config = dict(
    noise_aug=0.01,
    hop_length=160,
    spec_augment=True,
    norm='layernorm',
    mlp_ratio=2,
    qk_norm=False,
    width=160,
    mixing='mixup',
    optimizer='cautious_adamw',
    beta1=0.9,
    beta2=0.98,
)
Rows from block 5, named by matrix and row number. Each number is 128 + 32 x the weight over its row's rms, rounded and kept within 0 to 255. All counts start at 0. Numbers have three digits each. After the name is the row's rms in percent of the matrix's.
# pw1: conv module expand (GLU, value and gate stacked) (model.blocks.5.conv.pw1.weight, 320x160), inputs 0-159
pw1.164 115:137122151088113117074156086095141181108100130190080120146156140120191157172109122116133079097151079120101131134121130123061165109106112099174117115194100057083178094159146095157101099164175188078128137158134138154076098095089140115106138108115098157133176122077151082103112156192162187091149138126138123099097101063167109123140148078063145141117103204115143080111146077106124108131086142153078069157168096112152164102137093156130121100163129107127124155172128149098175129153131161
pw1.165 092:157113188136101090152163140107068142110152108134151129095128166133146197118145104115146106136108103124108140147104122122068116136100070138181104148205105104128194121138195147189089177162138119083055176117120182149136065122092143119116092125085132082234120127092149133072132145122157116136110082130191108075093137175156168115138148119116133150122146131124107175087113106141122150129121166073126130118162139156160133100137068104143101105096077078124097155148158099109134153163114214
pw1.166 088:172122130152192141098153088128087139094134069125133155164123182107121154151148151137144098122098144078095109142123184070150109135060154183178160081140101132152122112113183154102070167155144131099077167104118106117069094157115172175081125090148122098170106101115066117093093164134168114115152116147180103127207108099171165142129144081108140170136126134119129139100120136150078133161099065113151132127156080086154119125125077151134131189149078102149185077174141164149155158165190166
pw1.167 099:088132110200139150098110079106120073205171151087123148148047131124067152115178136130065175177142124109114169089146129103159090149190091120117165086061105168131108155102157158093146154150094099183123117111130151107106130164179101176127127117157115084089136133156109116163115139087119136197097119111127144126128143148093082089116201130145125087150107133127120112153090132100130165175121140121137175098087101121106119163066117158195157161146129198150157178088110185165108162103136118
pw1.168 077:125115124125136160115171171132122139081097080155172133112132131087114230106172123123146114161084106145133123109103161123164149117083076124150139118114158129118148106089164124155119124165089169032080107164056106141095101166127174124085097149123129095150058080118074121091092145094114112121154141141183133112191162127157177144196167133145092111125115140096138113096130105185089076165070187130168120117126131065155109158113119122105086117162049157152157101153097104118146148110129181
pw1.169 072:132130120094074150120074127105149142172094132121074106123129151129148082110121158148072119077070093093157163120124120141131146124169167111105158212148117118097118130107119075140161180070113176139093155135129146086167155103152108098145202107103129112096094122124137164142174116148137126112173115101149170120097136174128087148149166117160139072111148140169109104158226087176177061127109149118130125122141197143112182148096124138127124173118135202083168145201186178132116085105136086
pw1.170 121:111157137163077140140114088149168131120189131117099181144061138119087113152151151161091115171188154144115112113139122138145110177157109184109178090120086150121112136102123201099130155145145107160156094100140147087154101132159106189107104102155101120123117083157066129134082134097105100173089084084116148151144183172095135074117180135166088118201121135168102101119115149124106134125185090146143152109098063106078082171093130143162182167151125185161196189113093133156092175092128122
pw1.171 094:184134153091167131129144142123123122116085146096142092070194112091155170082140104174130085163133117132174174096089076107167135077152142092130156112172137126120078108115157131143146113146083099125100174114120050141154132138082089083112135100104098069128091051138075093144159102109142112089129109191124126085191130163147139152162096134141117126129163077123111122118139109194113122138113204141148147088144190126134116072116158108061066119109142096175099122070104109066118155068120127
pw1.172 087:115097118150134181134113114164100123138051104148159133096156112154178134123112086139112129139086126096146169105114090104135167090106145011161119184107121135156121131152066109183135114129119099118147141105105111104098161139081094100095196167097163082136106191131149120127191132141097115160122171106127101135170146138136127135164092167137163135090142129110079191105145119153150115105131167079098108100137164169109164151174191087111044078094138116095075129094162070092096074160097103
pw1.173 096:101111111152104148129125150121126109152133176165060096108111159138118085128113134114086119115207194163144095156150124155122154187173134152109146143105073122074128157139081133074161099125104149127159077144176125153131148097115118167132129139170161179105177083171172148178149142108110179121152110070107139170060161137089064119115084147178157089174107137184107121155158077090208079112144137141124143133152098139102111144136192100170134141082168143101173135086155125179132121148076078
pw1.174 110:105075101103076153167095171141143101155146174111161080054122088183143113099161127112111116169106157136145186120146093181152119142171140091099134124106106168151051161117126156114176137046078111163133078124174088091159160113119113149108183194114143105095146114160136129164176109109094106133134120125134142143119131173085099122132162173190141100170079085128098134129141129151128099115173163112151170096071095180073090162107158105150123148150181137125145162068132098155090096081078118
pw1.175 116:119139099145089157108092091110135096148203154082113123142088117156109094090200136135121149159161166156134148133172098129165088189171112148113167083087134184147108149081151145077102117088119114142146092113163136074158110193159144202122104131170097107141119105184090148151107089074129122185090074105126125158150172183094115115081117134163086108136100112158133126132156102120127149152196110158115139070076082098116075174101176180170159165145119178123158117098103142182100146099135128
pw1.176 104:166141165073179121130186136126050142103083088149188151131158137111178186134112090123192143154148051087100124131096135124133146077062163119186094145126161101129156092155142080149083104153155145121090153138082088164044096124103159111107160127138158113141171143126144118079100131151148122104121124149146122094119113108164158164194127097133148159068191190122120107122138136154108111123105150102110124086179165095148122105154082125081098137068088126124061114128152107119173141142136195
pw1.177 099:139141138087159106094153132134114121178106143165214113121161163122161149099124047108143128105096121141127084156119119157115149070140130108137083163174142183177164142132129125209139128097118115095131169151117114151108116075055138080118161133075153116148164134142140120146156145142141124102183191156127106116120106123127130165136052113126124135138114112056137160138083120122132099132124188077158080120125203131133173071159121099094055087082164094085049168113175148097127099159165150
pw1.178 097:179142122099165154099142166142108158120083095137186113106171156100164169111121073130141118111095089091097168115108100122136145084140184101186121084158183135132104117107141117168135160118155119119143165136140080174096140148104133093111163125135132095158124090104165092058143116145122107138137166145158157083141109125172150132165086141083150162085186141135166123129136107187049106129105226122150087179126196107161186157185140130067088140130080117109091112155169135071143092179154167
pw1.179 112:186156184082109090125154137105124153098105079189120115129132126080167151107096084111175112107114087112130100183094134102060169053101103077186099166153114074119138089115143096163111108155168167094081132138084110140119112166126129103099158155102142128167169112082097111121172151163149099055139158160148157109120129060169129176163116106073139159061188163136117096139158120133130116136078146165119062135184137109166149062166094117112124108118138124147087110155127122069169126119117154
pw1.180 085:180098120146153112107168128143128116098097095115140127122118138132149121172174135106124104136123074133104125082084141126101128135142182171172118094133202168177163147086178159158102167144147100141114142102086133101102113172130172140141100075127100109192097136175165039146099132148133032140061132178140100089219153159126164183160121133137107133129106134052176167113103171148096189124156163084155166112132093076107099152127088163107116175151150136131124098128070093103131139122133118
pw1.181 107:171117140100183136112163121189086143128165101106166137110132099144134139088124076143144123171062128092132168135057151128153105104145170116175102104130216102182106129087162157168134145085161069149018142109161106135120122136109144116114101124126096102167064131126141132109150096110156085160113130195173111102153154154137220162115112094108163147093142139059115083090100116178050107122103127102169116128113161109129110110128101139105093154160072133174129097116152107109106109085127150
pw1.182 105:180147141115141086078173118151068139074115104122187148118150131111138148152090048164171127154155099140130122165059119138120159062115158122127130130156111104171099082156159088188113127144172128104089171119079132152113154138071155113109127145101113113144112107106108024098139083163167102103113133196135124065147109150126131123178148119088153190100153177078172182150144144175103148100118098143154103172147149150157145100196090155068067106141099101130086133137148112133142113117127172
pw1.183 108:163127102122129137102173138145093149105062136173135107110173129121180142157140107124125116137135104112138126088091124150102166142126138120153154110184137074144122048112145136165144105178171130104132161122087087113110102104090134080095148109073124133149073118090171079124150149183135139077105153135159120139162047070157114178206098113099178170123194125145118128116147149143112141083090102177115082130177148111169216097176105124134079118069115088148065106165167129090167088142140159
pw1.184 086:108116132154164111092126091144145095164113115113148110097136041133090097101175089132113142147121130119137110046146103155125114124113084146129164053090191168171066144108154171095097125092127070175089168085130117119140136130149155095092133136134111069132128099151152089099152073071132083151107125181143112124133150166080148160143159160142125061132149111113129108092124177103078128172190091134138168092103129122131078213149169138147158162161042167131151123112116113156092175088135092
pw1.185 092:142103128139109141145095157101157120207146154116146090095148062166076119080132102147064117170166193157122155155144116158173123169184161096115141114095106177154085150131095155119196137098116133177157113103161089102136168108135027155118164222106112119085123138166130135151134147098097134151129172113120131173080147174129122178089113171198118123132075118145139135168145143134147123112171145138134177068055113153092139144123180107111112128129147140103128137095128072149101097111071102
pw1.186 084:158142128134123145117143151119081122120103150139120128120124110169136153099123107123149086133122114122132151132021093119101101006100122124102139127184131134171051088134145149158109116092130129113162161160099147154128152105064115098121175163111158129144097116091119039108153139091083096120115127152139125133186195143155139203152137130112149126099180142124159120137100144135150119170126089160131111067146201147187174092164152110090103097157129147116072179155156128050131130050116152
pw1.187 086:103120137144117143073115111117135136094114128097079189198099094128072115138139183167117122136184119187080095117152174110138125204126118147088160140103121098139148142161115191120111138095099129118118135123157202121126105154174134132125090155203065073138125161103123170130087143106127107144079105133149139178156141099140122128078190108080138085147111157141067095131096153097107145155101087099181142144178026101178097126070116172169134158141125162117194148116104128116160142160103139
pw1.188 107:094106119143102141145086122133170069169165154092096125119084153168095081099143165114080122141161171136171108161140102187108119179160120129087140132111101129112128170207087151093178142119112153127152116170208164088146142063175136164131138143164159136068173131153114144196099152091114153152123113070134126163066154148126136097104184112149130102208115118152095110124132103131155124144132108123148167121082095161128133152048174096162149135100133162106173167109102125174111145141058065
pw1.189 097:082130111179118111160107160137198080150158164143078083108134137128117097112087145139074124168142161144139109145183060176149166154199092160062118117096110153126091146138082093099131123079121151125172107129138148114148118061164088150108164169156146153065180138158142169135129093097095170144148089109074167180089109158119069113119093128106094083148075104214093114210145106106154119139112114157137120117092120142106140108069170130148162146087172117101151115148107154147131100101150097
pw1.190 069:145131094105129166164099092148192149112087121153169158182162112171142119071134105120138079102142170132169116077111088131066149123149062187095144111198153100115108069147077158131131113124146132135128141110059167130107108120125116126151143139120131156147157124133095095137085085126173110119097123092052094139092064104116088130187138105120169162053170157126142095077165149123142127096158089127142114073211149172179090107127125150179128168105089126097104126149084112113179167141134079
pw1.191 079:099148138128156179178156082150153148097142145130109208130079126116103148108178146141135111121085165104114124159155106088111104079087193180120159106087153129160108144115157169120146121134152118099098110120138152139122111140147184134120084048142000106071109135131112125145143095120125095138092126177106143080158148191138143119083179147185162119142136145092116159123057145186098133115126105105197137075101111120137107139112153165131137141151085186186129170082088135169115160155108175
pw1.192 082:078136136144117113135176114154105099167135163132078119142109141172092064151154179114069182125103132164140117124105073158073121136132132187099107129115186160126148200161083141089147109164078169150196134135129135153140143133158095140108167122147177079099130139141127130189096093135095150121102126137060137184070112140078083159177129144175150076171083121150052116112096108165151105115124102134163166127062099146124180139123147185134139156123159107134160110068140057150114153098158104
pw1.193 096:169105155083111146182145185133111141158118136173103054136133104176153142114069146124118129143163143160182160112126076179124125149136174119115152156142107127156087112178105120143163079093127149101164122146156114139171155140090097124103186187086179165084130106132185114140149112129106142078154153116082126136107151105075063099136100131137122117111089131136125092151221125105158074121148159183141114095123148209119198115126172082146118154131153104128092159084143146122064067112074070
pw1.194 086:141151169150100116153124154113153070180167147120135117095168091163100133086146133082116102126115169169125184086141070141138158101215155112082115116107164154140099141118127146096128145114093113141165105103170036121155108082144084132103152167110111121096231142141114150177152102131091115135107152081023159144094122147076104088157123146141160055159087082129124105131156130118147124161142136146100102165114122141093104183130147089132090084167180108135092149084140135135150092133057119
pw1.195 094:064149127138125138138110097118183126147175180178100089142085141144119084112129157097104116128167136144151135121167077169068145153124129160058140167133123106115146143123103103081158085087105111164225071168159152134154170096146102150121124125132171172102115172121149153185132128144069193145138113070090148186071103137100113106150119135145143078167084125207102136154132143118175154121130091139099097120132092149157131112098151138208167063097133133081123110152153133139138118128073059
pw1.196 083:100153140085110065153128125096148129135144135060160156146135136147116096161112167148123094159130183151115143139174084148091112189163147136086120178108111134131120155102080093118114129068128121158169087134149068140191146096131081142089129153165142134123151163112123120191107095116078122127151155129095146123099105134121051151119085100135152053181089127085047139139159121078132122070163121127098179075092138134119131152139146071187073118084133090088134082082119131154111161091063069
pw1.197 102:130088129194137132114113079180149094142169100088129151171078136123067112116189173171117161161122142150134117109150146102142082164108109160136153083114149154168120132101137182064104125154114096161142136091159104092121142204175145143125101095159148098119165089112081093131128089079106095198073103130147134134167152132138133123097180159166121089196070117109114141128081161119121172134203118056172190104108071098109105167111099165144105141151125175135130145135102161159090171089148110
pw1.198 097:154124131112116122134165095143063142109100066176186164122158162086141182153130122134174128114138101091072101143089137121105126112031166117197105096144101133126164124113125119154091118179166151134103135107107144107121082171111191118154149100161105119238135138100121103118129127150160119080116128095225134110113117116192160154139113073114118163101133157130139143070129131129097139125119160096140116161178157120183111132135063120112151135121124102187099149200131098121153132155196195
pw1.199 083:156098148145101085149174094159069114169158090144171119154122116107155194111102126132225179109146127099105106148155155082081066071122083127147169131113126115176149080084108104160120112148109140143161180060134127050116132114137144110125095140192122132171134131154087137097108125180118101157132121131116087098109157075159106111132063102038150176087148171105111176123126128145092177172089126097134056152140138097166111147104129164128129122142156139164126079114150129087129112139156193
pw1.200 087:123136114108178109093140102161100115132082110139203106125132127170142177106153073112129156175099116112141163148080125089134140059105172126117105115185155139141102148110107138184142125138127096184089133128114130132150153095115154089135136142109101148134074093118121119104167086155158094139096162139123096107121112083130166230134138131156188131122132092100175088098080184171124155096115153111164086150144144141172180130210118138083068124147095105139053086147146086052136073175166173
pw1.201 094:141122147112118095096172139123080130097107102144152129133137160129138116133130119151155150127140034073109116149126170091059142122070147097191148141162088120130116115176211116134071095175179147126077126139104086179089053134123170106146146095157066148204091111094119116101127139164144092117112158128165118113117166137182123129113130115102119166098192147098129146141166099168139121088103145125136069177158133121179155132124093184034106149146109109174141153163137126113167112148188175
pw1.202 092:188182179068145149119188109135100170093113133149117114142131140087133161137095080109132094113161106111137119164101126090112177091097155107177137152209088104126139112172148093176098104184152135091096115173074106166094117158091143091090156137094130152155105067102141084090151127165164123113154140149157135089105136136203147135134118085097152176075183117107151097126166140217123136142104120156138088154178134104156117089216108109092091144104093123158088139126141119104142095139097196
pw1.203 090:129153113153069184171130166145154119143186199132149067075147097171091081126133145094064130153136164180150173116112066146134163174162136066103176125085168170097063125114078113086194118114131132156138131146145101102173191120132112121101147196087183126102141110159151124160145113135097157143144104139119153117142128166080133088179120119149106116166101102120086134133118086145130075100159146116136129082093144146104141149126184120142098130109202137113122153061102113135091134088069073
pw1.204 107:132144128144134188161126126140151118137131135155114127100166103192090106114120150125107107168157166174151177126148133133188143113170149108071164149114156177135044165130111121152163115102093148157109117136161120145150185098127124099049170165122101075089068126094123087141171090117080144139113147126122181130109149193094148144178179198140120095139064106166071122109163123187087056136155157140219149096112125128082133136092176126116132161132134149149164148065132111125086110103089101
pw1.205 081:122127179184087108135166149169104092176159118173097062092151115129168111103098085096122130142112110113143165086080090164137161113107162081136150137131119156140126123145124101119183103110144126168206137099111098109143138138089110114178159167123166174079153133106188101143165094154075151077135202130097158114111137111138054155138055160178092111187123106129106091148165120123115122195155196140114112092082142127102177076164114115110081135115134093078133171111168093148123087083097106
pw1.206 099:149135115130123154128134172166157127142095138140126106094202111157200134148102099098116136138076151153150141157116100170116128122153191096141117144139132135111106117143088083154149113110115094150145138197099089158153143057076089077155118141064134164116098146099185068146173112159115107097192199114084167141082050102159104121119129111126166148114144129097149150122140057149164117114129178123155057131123173183122159133171126101123089101111160103060112082124155117105123066191080102
pw1.207 105:156168185043112098115141140089104187127080120166082121076136110109158153130080171151129036175153095142124105120102138121135165112115122125154099105167130072103108066139130125132154056188151167094077155126047107166113105125119115117082149129109138116155162058129146052124174158143130114077138175121139140090126084127166112117178177119112107147101161159141074075176150132133079100124118075181137079135171161119169162100150120111115130135109113107090130174103152131092148126103139141
pw1.208 095:117125115150112162154086147126168093199089156092104065078176107135121106101153135145076135139086145137168171104112073152125176136162183105106129143110143168109090184154114130130174126069112105176137109102171107095158136156099129147143185187086172078103153147122137154153194066111075110149143173130104138133136129167100101106126103141211140086121115067156078153172123145187120096069161143134175158125089113165089144132155163095166130164093152137107119152085159120126072102135074130
pw1.209 100:181108095166171160113122127145159188072135125066199139123121094144129145069172112174127145163065144119152144093064141117131089095164140096158127072111223142128115164085157186123112149095109100180107132122131096083126111173129135101147141152142102084147090160163128094117127073111177056104088155155132093075142107155112142155113141211148119142112101067085148150111093178126116122144163115140176162082103150138086113158144141117098124099165104111129094054116172111110099138100143145
pw1.210 070:164073133075082136093147143197128153197063112116112108103108119113134148087156161090150142140099084132149174107098140091119151081136076073125090200154108126162161119120136160135106134096113163077165111121099069105168159096106104108123128098197157177133193157150148063143132137138121102125063102114144108188131161143136120126084094159196119125150127116178092134161137205151105128195130168147128142076109105115155123150135142153081134137082158124151151174129169191109141077121168152
pw1.211 107:177150152072167141122166122115091163098102080164094118074157143089157177146103123096136100131176138100116090144087119158109169096106155094137111122173093071085097074181129113182125086146124180100124158149071129169070139120071119127091117133093106165148143126060169136132136161176089176091149148121101153089062086109124103145128146117097151135106182126161084089149159132093150097082075121193123080119143143090187146077145075134111138086110143109155085176123148147108178145158132165
pw1.212 075:114100106161134118149130082103120092071164106134162159138125117158111104129190115168105235159139150115137151139146125102112119092116095086075128151082155122147193125103138132131081178082160078137141126070137146162075095149141110166156158124187091120129170175143117176139091122112113087173095118109143135125166184173151177145127145120157161125146123102071170209103103153127153195159189071040096124116136124102103089187094133185105107108141153142124121100100140109122076154127123126
pw1.213 089:202123107115142185101129153166076170095123136141141100083165066159131146102137083158130116138100145164191153155115077122148124082126215115157115071076147183126082077134159111147150136100128109116087179097114082126122167126108170067067133173125108095152077098120131080124173099141095103150140129158106091079153119143121129171151191122146167137150175107144123115124112155205049130116144133120190152105110154093096163124133143117095072178150105135146082128101118105159126100125079164
pw1.214 076:099068098130183124143134114194146117128113217178123144110113145166154122170090111123131151079104147153130105128137100127123147106119057088118096115154129077073162060090139099159149064164145157064146136073136155129158117104119167145150142141120127172107129150089057084207142111155079129113130080067093121143092112112168152146160149058118132129148134165108133136145134128125129135092100150111148068129143112143154154051107113160095141095069158080107111063098139087088125070173123130
pw1.215 127:178163166101137089090149122116135133129103098172112165100127142090179139156114133095135066132158097107119103118077144119099152089122118119139148144184087090124114081161154130153091092142150166053079163133041130185102118153113136104072144133092126106156142071065103063105130165151128146074107127129178158065115114125181129140158119112077125136065160195151123111149159092100143112143084103163136087135196146111172152059112081133121118114127119085150114192199095155136145143121153147
pw1.216 087:172146144110175098107139155135113155125088129154148120109112170125171177164108071136124142094133120124150127127082144068130213047125166100184125159136199112138109066150117094159106094146143129069087157139114141151126094126057135077160139096073131129149155117160135121109119136191123089090133185171188172057139108105121130155170116100123166165093173110085179116154099153120085129123124126084146085151164162111123175126182102127060144131122114105136080065158149128088149074152108124
pw1.217 104:105140175126117109162113172097184130183100179139113086128161143128111119081101126063105124104149138138158136202135080154118192144170076109079089155157097116111119138157133123164169140127120138148190127139145098123152141066111086132156164159116195097067124151119192162110163108124118170117144138090080182131070082135093075097117110106106098118140139091195083093182160101141206111108094187135090141070113128139116126146097143102113129131076153153067116168105166103131138085130093100
pw1.218 129:094087100159164130143099079147155160129149126071099150146088113126093101114159156176107174184166158125088143093126125093114080172133125186095193072090145162166088138095141165087117156105117079161143085088173150084148139188181117167136094106162133119121121113177078113126090129098116094161100075112139108160159201167132140113120137143160112132144112114144141189135118153145127119137153155128169150101118076084068086178080118127177159184149132146132181142091088135173087194093125084
pw1.219 101:093156114084143140130168123187144067147077113123168115083172143136152114133085057097123157124106139147118127166120137167133178123086185051103126157126143119113132123157122103127163104088170153134118160108070112160152122055074107106152151118100094134102102145146198149107208132122122113106124180113120151098101059137117129142168068134134174152118115129112090164157193134146151117113154165134067111124146199148170185077117164094120066111071110104155099156123166118097134057146090130
pw1.220 119:162181178077158132098179130138107189086078124195145157154100133107163149141105109127146042134138097106105126134093119132123206077099111123130116137218095079100157082145115089148128103138181166068116156154071142132131114121069130091112129091107111153140103102049132093122133162193156145076109122135103130099116093114160123122142136109084112140145140171152150078114162100125140099129074120130126087149139147113169168071132098139091103117113088039128084161135103151089161138104144185
pw1.221 094:131129117145107102143115187122174098195108167140173086064195151128132132093115125089104127162109136124167154111122112166141172127144146126110125131105096130090087118150080098130194096090086134167160125127128063099178129082098070117105125174091159162071184141126136114139187110147116114110183151104122170148124157183109126097109093161158110141126115105136053143191163094149183124149120188176143104081153126124108153147113136127130085124072136061099075115098207099095079087129084119
pw1.222 109:095143101169118134164073094101143084138186146096094169167111112147098113101182163160114193150162147138098139091166120102145091168140105189130158118097138172132131158121102177100112160105122101205117075087171152091149098133163152168124098099157133081158128130155073146135070138071109140193122062123133126153194152142132119114103145171181127108177056079144116126108075167117157151129165127120138158093090095093093066148088111192141133152126132173148184145076121146147101149133148130
pw1.223 122:122145104150103158167098152101147090139144165100083113120140099195124045111156125106051121170123177195178141126149059190161088151214146145109120129107144142138088168126089165139192111104059102139176115152147117108204167109162075163116130170137166115097129136189142117175134109122120150143125133138084098158125106157073165155122146176124142111155109094147126111144154128114160104093170092160179143084100108169103129153112168114155163142149145133092160155104080115149075118111097076
pw1.224 148:100112103140114142146106113106142091157151147078106107133112122159073084089166161161100123162141141152149144091156117137148086157169113155104186064072137189126088141091127155114139150093115095159158087112192128063169135134167097169088089148176134080111111135203115146152151110079103140187083077104118142154153174188112092089096150184182113097165100117135129127105099154136148125152193119123146176130080077107105082170084142168186172169149137170139158133099118119163106152077097132
pw1.225 094:088149128131118130156132129182109051165171168131107091132099095135124060108112179103093109094195188132181161127120088136158127117170126088119135141099105150127138155156061125108171093079106128164126115162147144149180169123159094147145123123108123141116187154144143134156142137105107167176132129063081176143122141172116069129137115113184098118177113070190064106159143130146179131192147154174095111126104144130054152156089155092150157093080093130061133127118145179115088109099118080
pw1.226 087:128135095080152185130150135168093152131102067147189162171103193095139087139174098156150126119073085088127122108121150038136114103109142128137107114106207140176171093077160145150127110164128132110037187138134153140098112147105190150160109136116118085177060155120110128100126130141187081152133096187153113128135160155159170165126161123143154146118122126068191120080081147164080147148124126096146110104165152095117144123097082105099122150129076142179071095158132109113125127121128172
pw1.227 102:156127091100081129118130118186105127135110176128202097102168109159140148102161090137130142116076128133161160075080150107120099072129185117142152149136128113222103133086154122146133138084107101097137149064112099106150127117146120128158142183149141098142134138123158143126138092143124065148127119162156080083096128143125166159080104136181156183068165123118117186094114193197022153098156197077186144121141125149125141156116138123092061164111156171101133128133137063096137126130118130
pw1.228 072:152093089160123093156142118119139129122127147096119169104100111111072111130163158172129139151156191148103122093109158081195106139097112138155141128089184172158111135120160197151137102130096161133061128122173148106139134138117215111134124136180060066164091114188104144141095109131071128201065111125089108147163118167154131088147173189145101079203094127100067169141141151149087150087130157130190165129138126139085109139133127179160144170134081122158121112079073155159112136124132123
pw1.229 086:121166125175103167122143147098169075174095165134150045120154088171159175143126117077069152106124138140173165156145082156151132172151124118072104130153154181138137138131093149124168170099085113090163149127172100107148184043131087126147194181135198114085109103150159133122141145072077160166161123093093135135096136131089087135113090133146170119125095070134138125159172122111167112094167161121080122120113122188114154134089174103118129118105188109108102101123163081150096134127080070
pw1.230 111:082101116226053148143112077141119103165170147084122137140093114132080103115178154151076152138122167172127128070143117128122085165142112101141167070095135192161113166106101182104164149123130098180135116118164127084126140157201088166130083116174133080145107182176108154144129109103159126196085100130095093166147162167084137102087164150158130086149128102152095137094097136157144153126138139130093169086068096133111071158110152120163139156148105186114174123102111128149113192092126103
pw1.231 091:100125119135152150124101130146138139186192107066103136132111112138073095130181151183112147108093081156136131126159120094146104132140107150134172076109129154149117140088126175122111162130071095176111123106158117116155121137179105099095087131165123088129073138168134104148103144122132097143091067123109136155172192140078144099135097154167081066151048113052084120109109132143169138125199136143152162065053141104076074179113162128153143130149112193120138100121110082199072148114123147
pw1.232 118:106136166129112134121132137069187123145119165146047122170104136108161133168101212110087157107202151152115083145164168168091133165155095139093122138144093108036137131173094098080139102148100185138157092144148204134141125116106111150145122148118163208138145126108117160147091128122126193075185106069131183180077109110130085114119169119134099088147111143160101136176148101078195101122126145165115116111119125148113101134110100114188144120089135140127172184173119171156123129140153121
pw1.233 083:209079138082147158088126100141096173092091082147134179154117119114137172161151143148185113128145090112090102089096130102130156165137109175155123102096177109149154157144137152105064180125124158125044179115139159151084094160169167104142094151142146068168089099148057099100081168174156084123110099107132076141157113131100166165125146088148126148137129166096115159084106110123143188079132079127128086114141098120101064143112137136159152139172094172130155131140108126127126223134153180
pw1.234 108:172136112082170136109199159159044171127137037145136127108143147112119186121165102166153097128123092102095111120076138123157129103062114119178111111137132152139182135110145128187102153138158083084095155135080133104087111145063178094114114104141125095146097103135125071078117121130173066098116158154193082069151142137146176125148105143145179208103145178102157129102085130115096146135143113114123146158170151110173141148136077155091098132165083109174092142142115097089139116149167169
pw1.235 093:118145124156090185126073145076151072115141201125121091095117149141135119127070147032109102112177135178148166141137123169102164154155130089111136174100089151094131194161070113092126097076153128147178107168173130144159153051177126086132186131100144166061149109137120129186128112146086169119180167108090150168083109130088087120117120140133125087181119095170128099140134122099129104148164108150105128151136110170161151111135191103159141130077157141075155119094116169163122116107077114
pw1.236 096:131084088150118159136141141213080100125135096156219134129118155111091123117143119199147134172083109136085119113097159105169125098124126149136125097145168136171170105066148159126132137184149125157033143118136117141113099143152197096134164095131089101169132131126103137125063084137128050137111141161145056108152149144149175154170092161142148141094151132045151117057087154170065162120136124095144123136114122109124147122117108161098100158133081168153140072114093080118112161173155107
pw1.237 110:159089145069138117096169115115132161061090119169130118106151117078145129138119114074179110139109098163123109150089141103090137095095147101145102104185145051101104093141130113152105096182140150086106184144090113172117119108073118078080150123092118154119114124058104137130124179179142083061148128147106119122108129113161125161149149087069128154095165176080149093119137115130087136122052093130152114111162174139154116061191110146083048124116095107124051113131146108062171108144112134
pw1.238 085:107158170155141102129139178106111143101081086131068122078166126086125125116107138068151101139120121109155123111129114153173132122116147089108173123121138166073115162123084076152224121117186144115133188186102136111139141113117085112050172157110175098110152067136190114126127109144103156082156158102147179146085081155178104140085128122105119122109106096166065072155129085170115042123129148191184102138165087138144153146142123109146154131091133149121083188102123113137080111178138132
pw1.239 134:174169155097166122091193141088102195082110107187161110118132123098168173156113103134161080108166093116093111132107148136079149097087104145153096126161111069105162093154167112132099088159169153117104158148092132144077093127111127140094119146121108103141142113069159118095108141179141148062151147167176146111136114085201130160133139083073130162097183184109137127119142120107099086112036109147138079167192111118185147095170101159107115093143096085158133133181139125106158128147166184
pw1.240 090:164124075186151195114109134200102143143102121085170109125137067181156139101136119107111139153141146185155174135073120148191088076153140087128163102138185193184067164092104126162104154088121055186073146127136101136151109154143096109127123142099155083107112107180124051147168040101129098143095128154111106133171124182085153133113115152136144137098099098165100146115133127130114150071176126110182131097085116142126114135116159138135125164092124115136080142122148133140119157064109172
pw1.241 090:119117133124163162137117118166101134138164086119126131131092116094113149115143089149140150106113116104073115086094143089133104078130139140141129151064167154137163112075187177135085159124148127142069159065132168157094062134114191114174127050136089102194137133107105130111165119134165096151097095208173083120112136143112191115080123099133139156118153144114178119052096148157117163138134121045137175143180128109117112102123151158094108174127111152182085046122146115098131157143175190
pw1.242 111:163107110159150160158108119154128121133121110137206128101184090164150158100140054190116155128003149147169186108115138124167124086138191109115102133115176124212135153114110146155148180094133050138081143096155102120112131152117118107131136165110152091131056175152166109116132056132140081170124159124134104118157142156097131156136110161126153169126096126102142175119135133196100117122168198135167147155112156112121131134116126107077072165155167146094073067124142101114131136131107125
pw1.243 085:162131132099124104117159153100107170095119069131167166113146139109121120160142107108203094126069076126020191123095163108110149092084142127217099125159100095157125121123161133163043044174161113078062116131105136162078140162106193129125139145140115124159148124111146114043127101137135154107103149161155137097094089141147166149123129138095147151077196143126108117079141103110088101093137130143148109174143143127176127085110064152100119157148102070124113093154122133113131124118148132
pw1.244 095:129128075126139180143149130164110138100115080141151148106140119153127149127154118198126134136089087110158182132091127125164111057108148126121166113159215181161154129142155146153138134113132136123045200105138133069095134193147158112137108151128091104155103155100133091049098095113103102131107073183185092101155163126142165138116098175134178195125129098108167130065076118162088156101144131112158174118085150143121146121111166160081091146139092148206108090141093101144094131134113192
pw1.245 140:052123081168090141156071092113142080154159165065118132111109147144075109118124125118081165129120155164171127096180119131158113186183101140077129116082132169128114179121139177074137154108088106180137104134187120084156138147153144176174126121128130146110124149149117174135131148080140151143076082111102121155167132154065124143103146159165122094177049070082135144121116143121121172119162084119141194147063121140077103161079161122167191128124097161120166101109103158190102122122101098
pw1.246 101:120098076165154167124115096141126154132166110089132150133088121105085132117165132180126153154086165163107139098107101087165066107128096168137169054125190144178111155109171186179087136150154068150123142104111181094135064185150154140039099115148108093144105124138122110086127135116169088159076124174160093127222160194132156118129178126151104125152124140102119152059110160158112157116162065124159171085143083088099107151102126144141118151168137131159160130131105122151118171088152133
pw1.247 107:133121086099141135121127139185115111137125150109160115049174033148107088092119103141086117162113156135159164087073093111197138118163159107111195103107145191169087182060121123126178129090100113133136163120143071128167129102106138102103118153095156111112145116153139087143177093118067105115123146128119130126148133199079104136176180137153152090097116105128114096122166133167064143108191125153176136075101113139063120134150147106084100178106166118121101103074112083115069130116090149
pw1.248 080:109136074154110191140102134098177110113143166105165069108127143173078051050107124059089165136139149210156106103170120117141117110170135118098101137100147111103126159156123122111167169093110137147137115104135105139164195097122053145166154184108199217118164176125126152125146111119106163178153114103096129127078123104065088096126072148126128122154127104144070166180151145114155121121162128134099114098109123156100119156137155103193095134102134139087112117088139087142126084151082089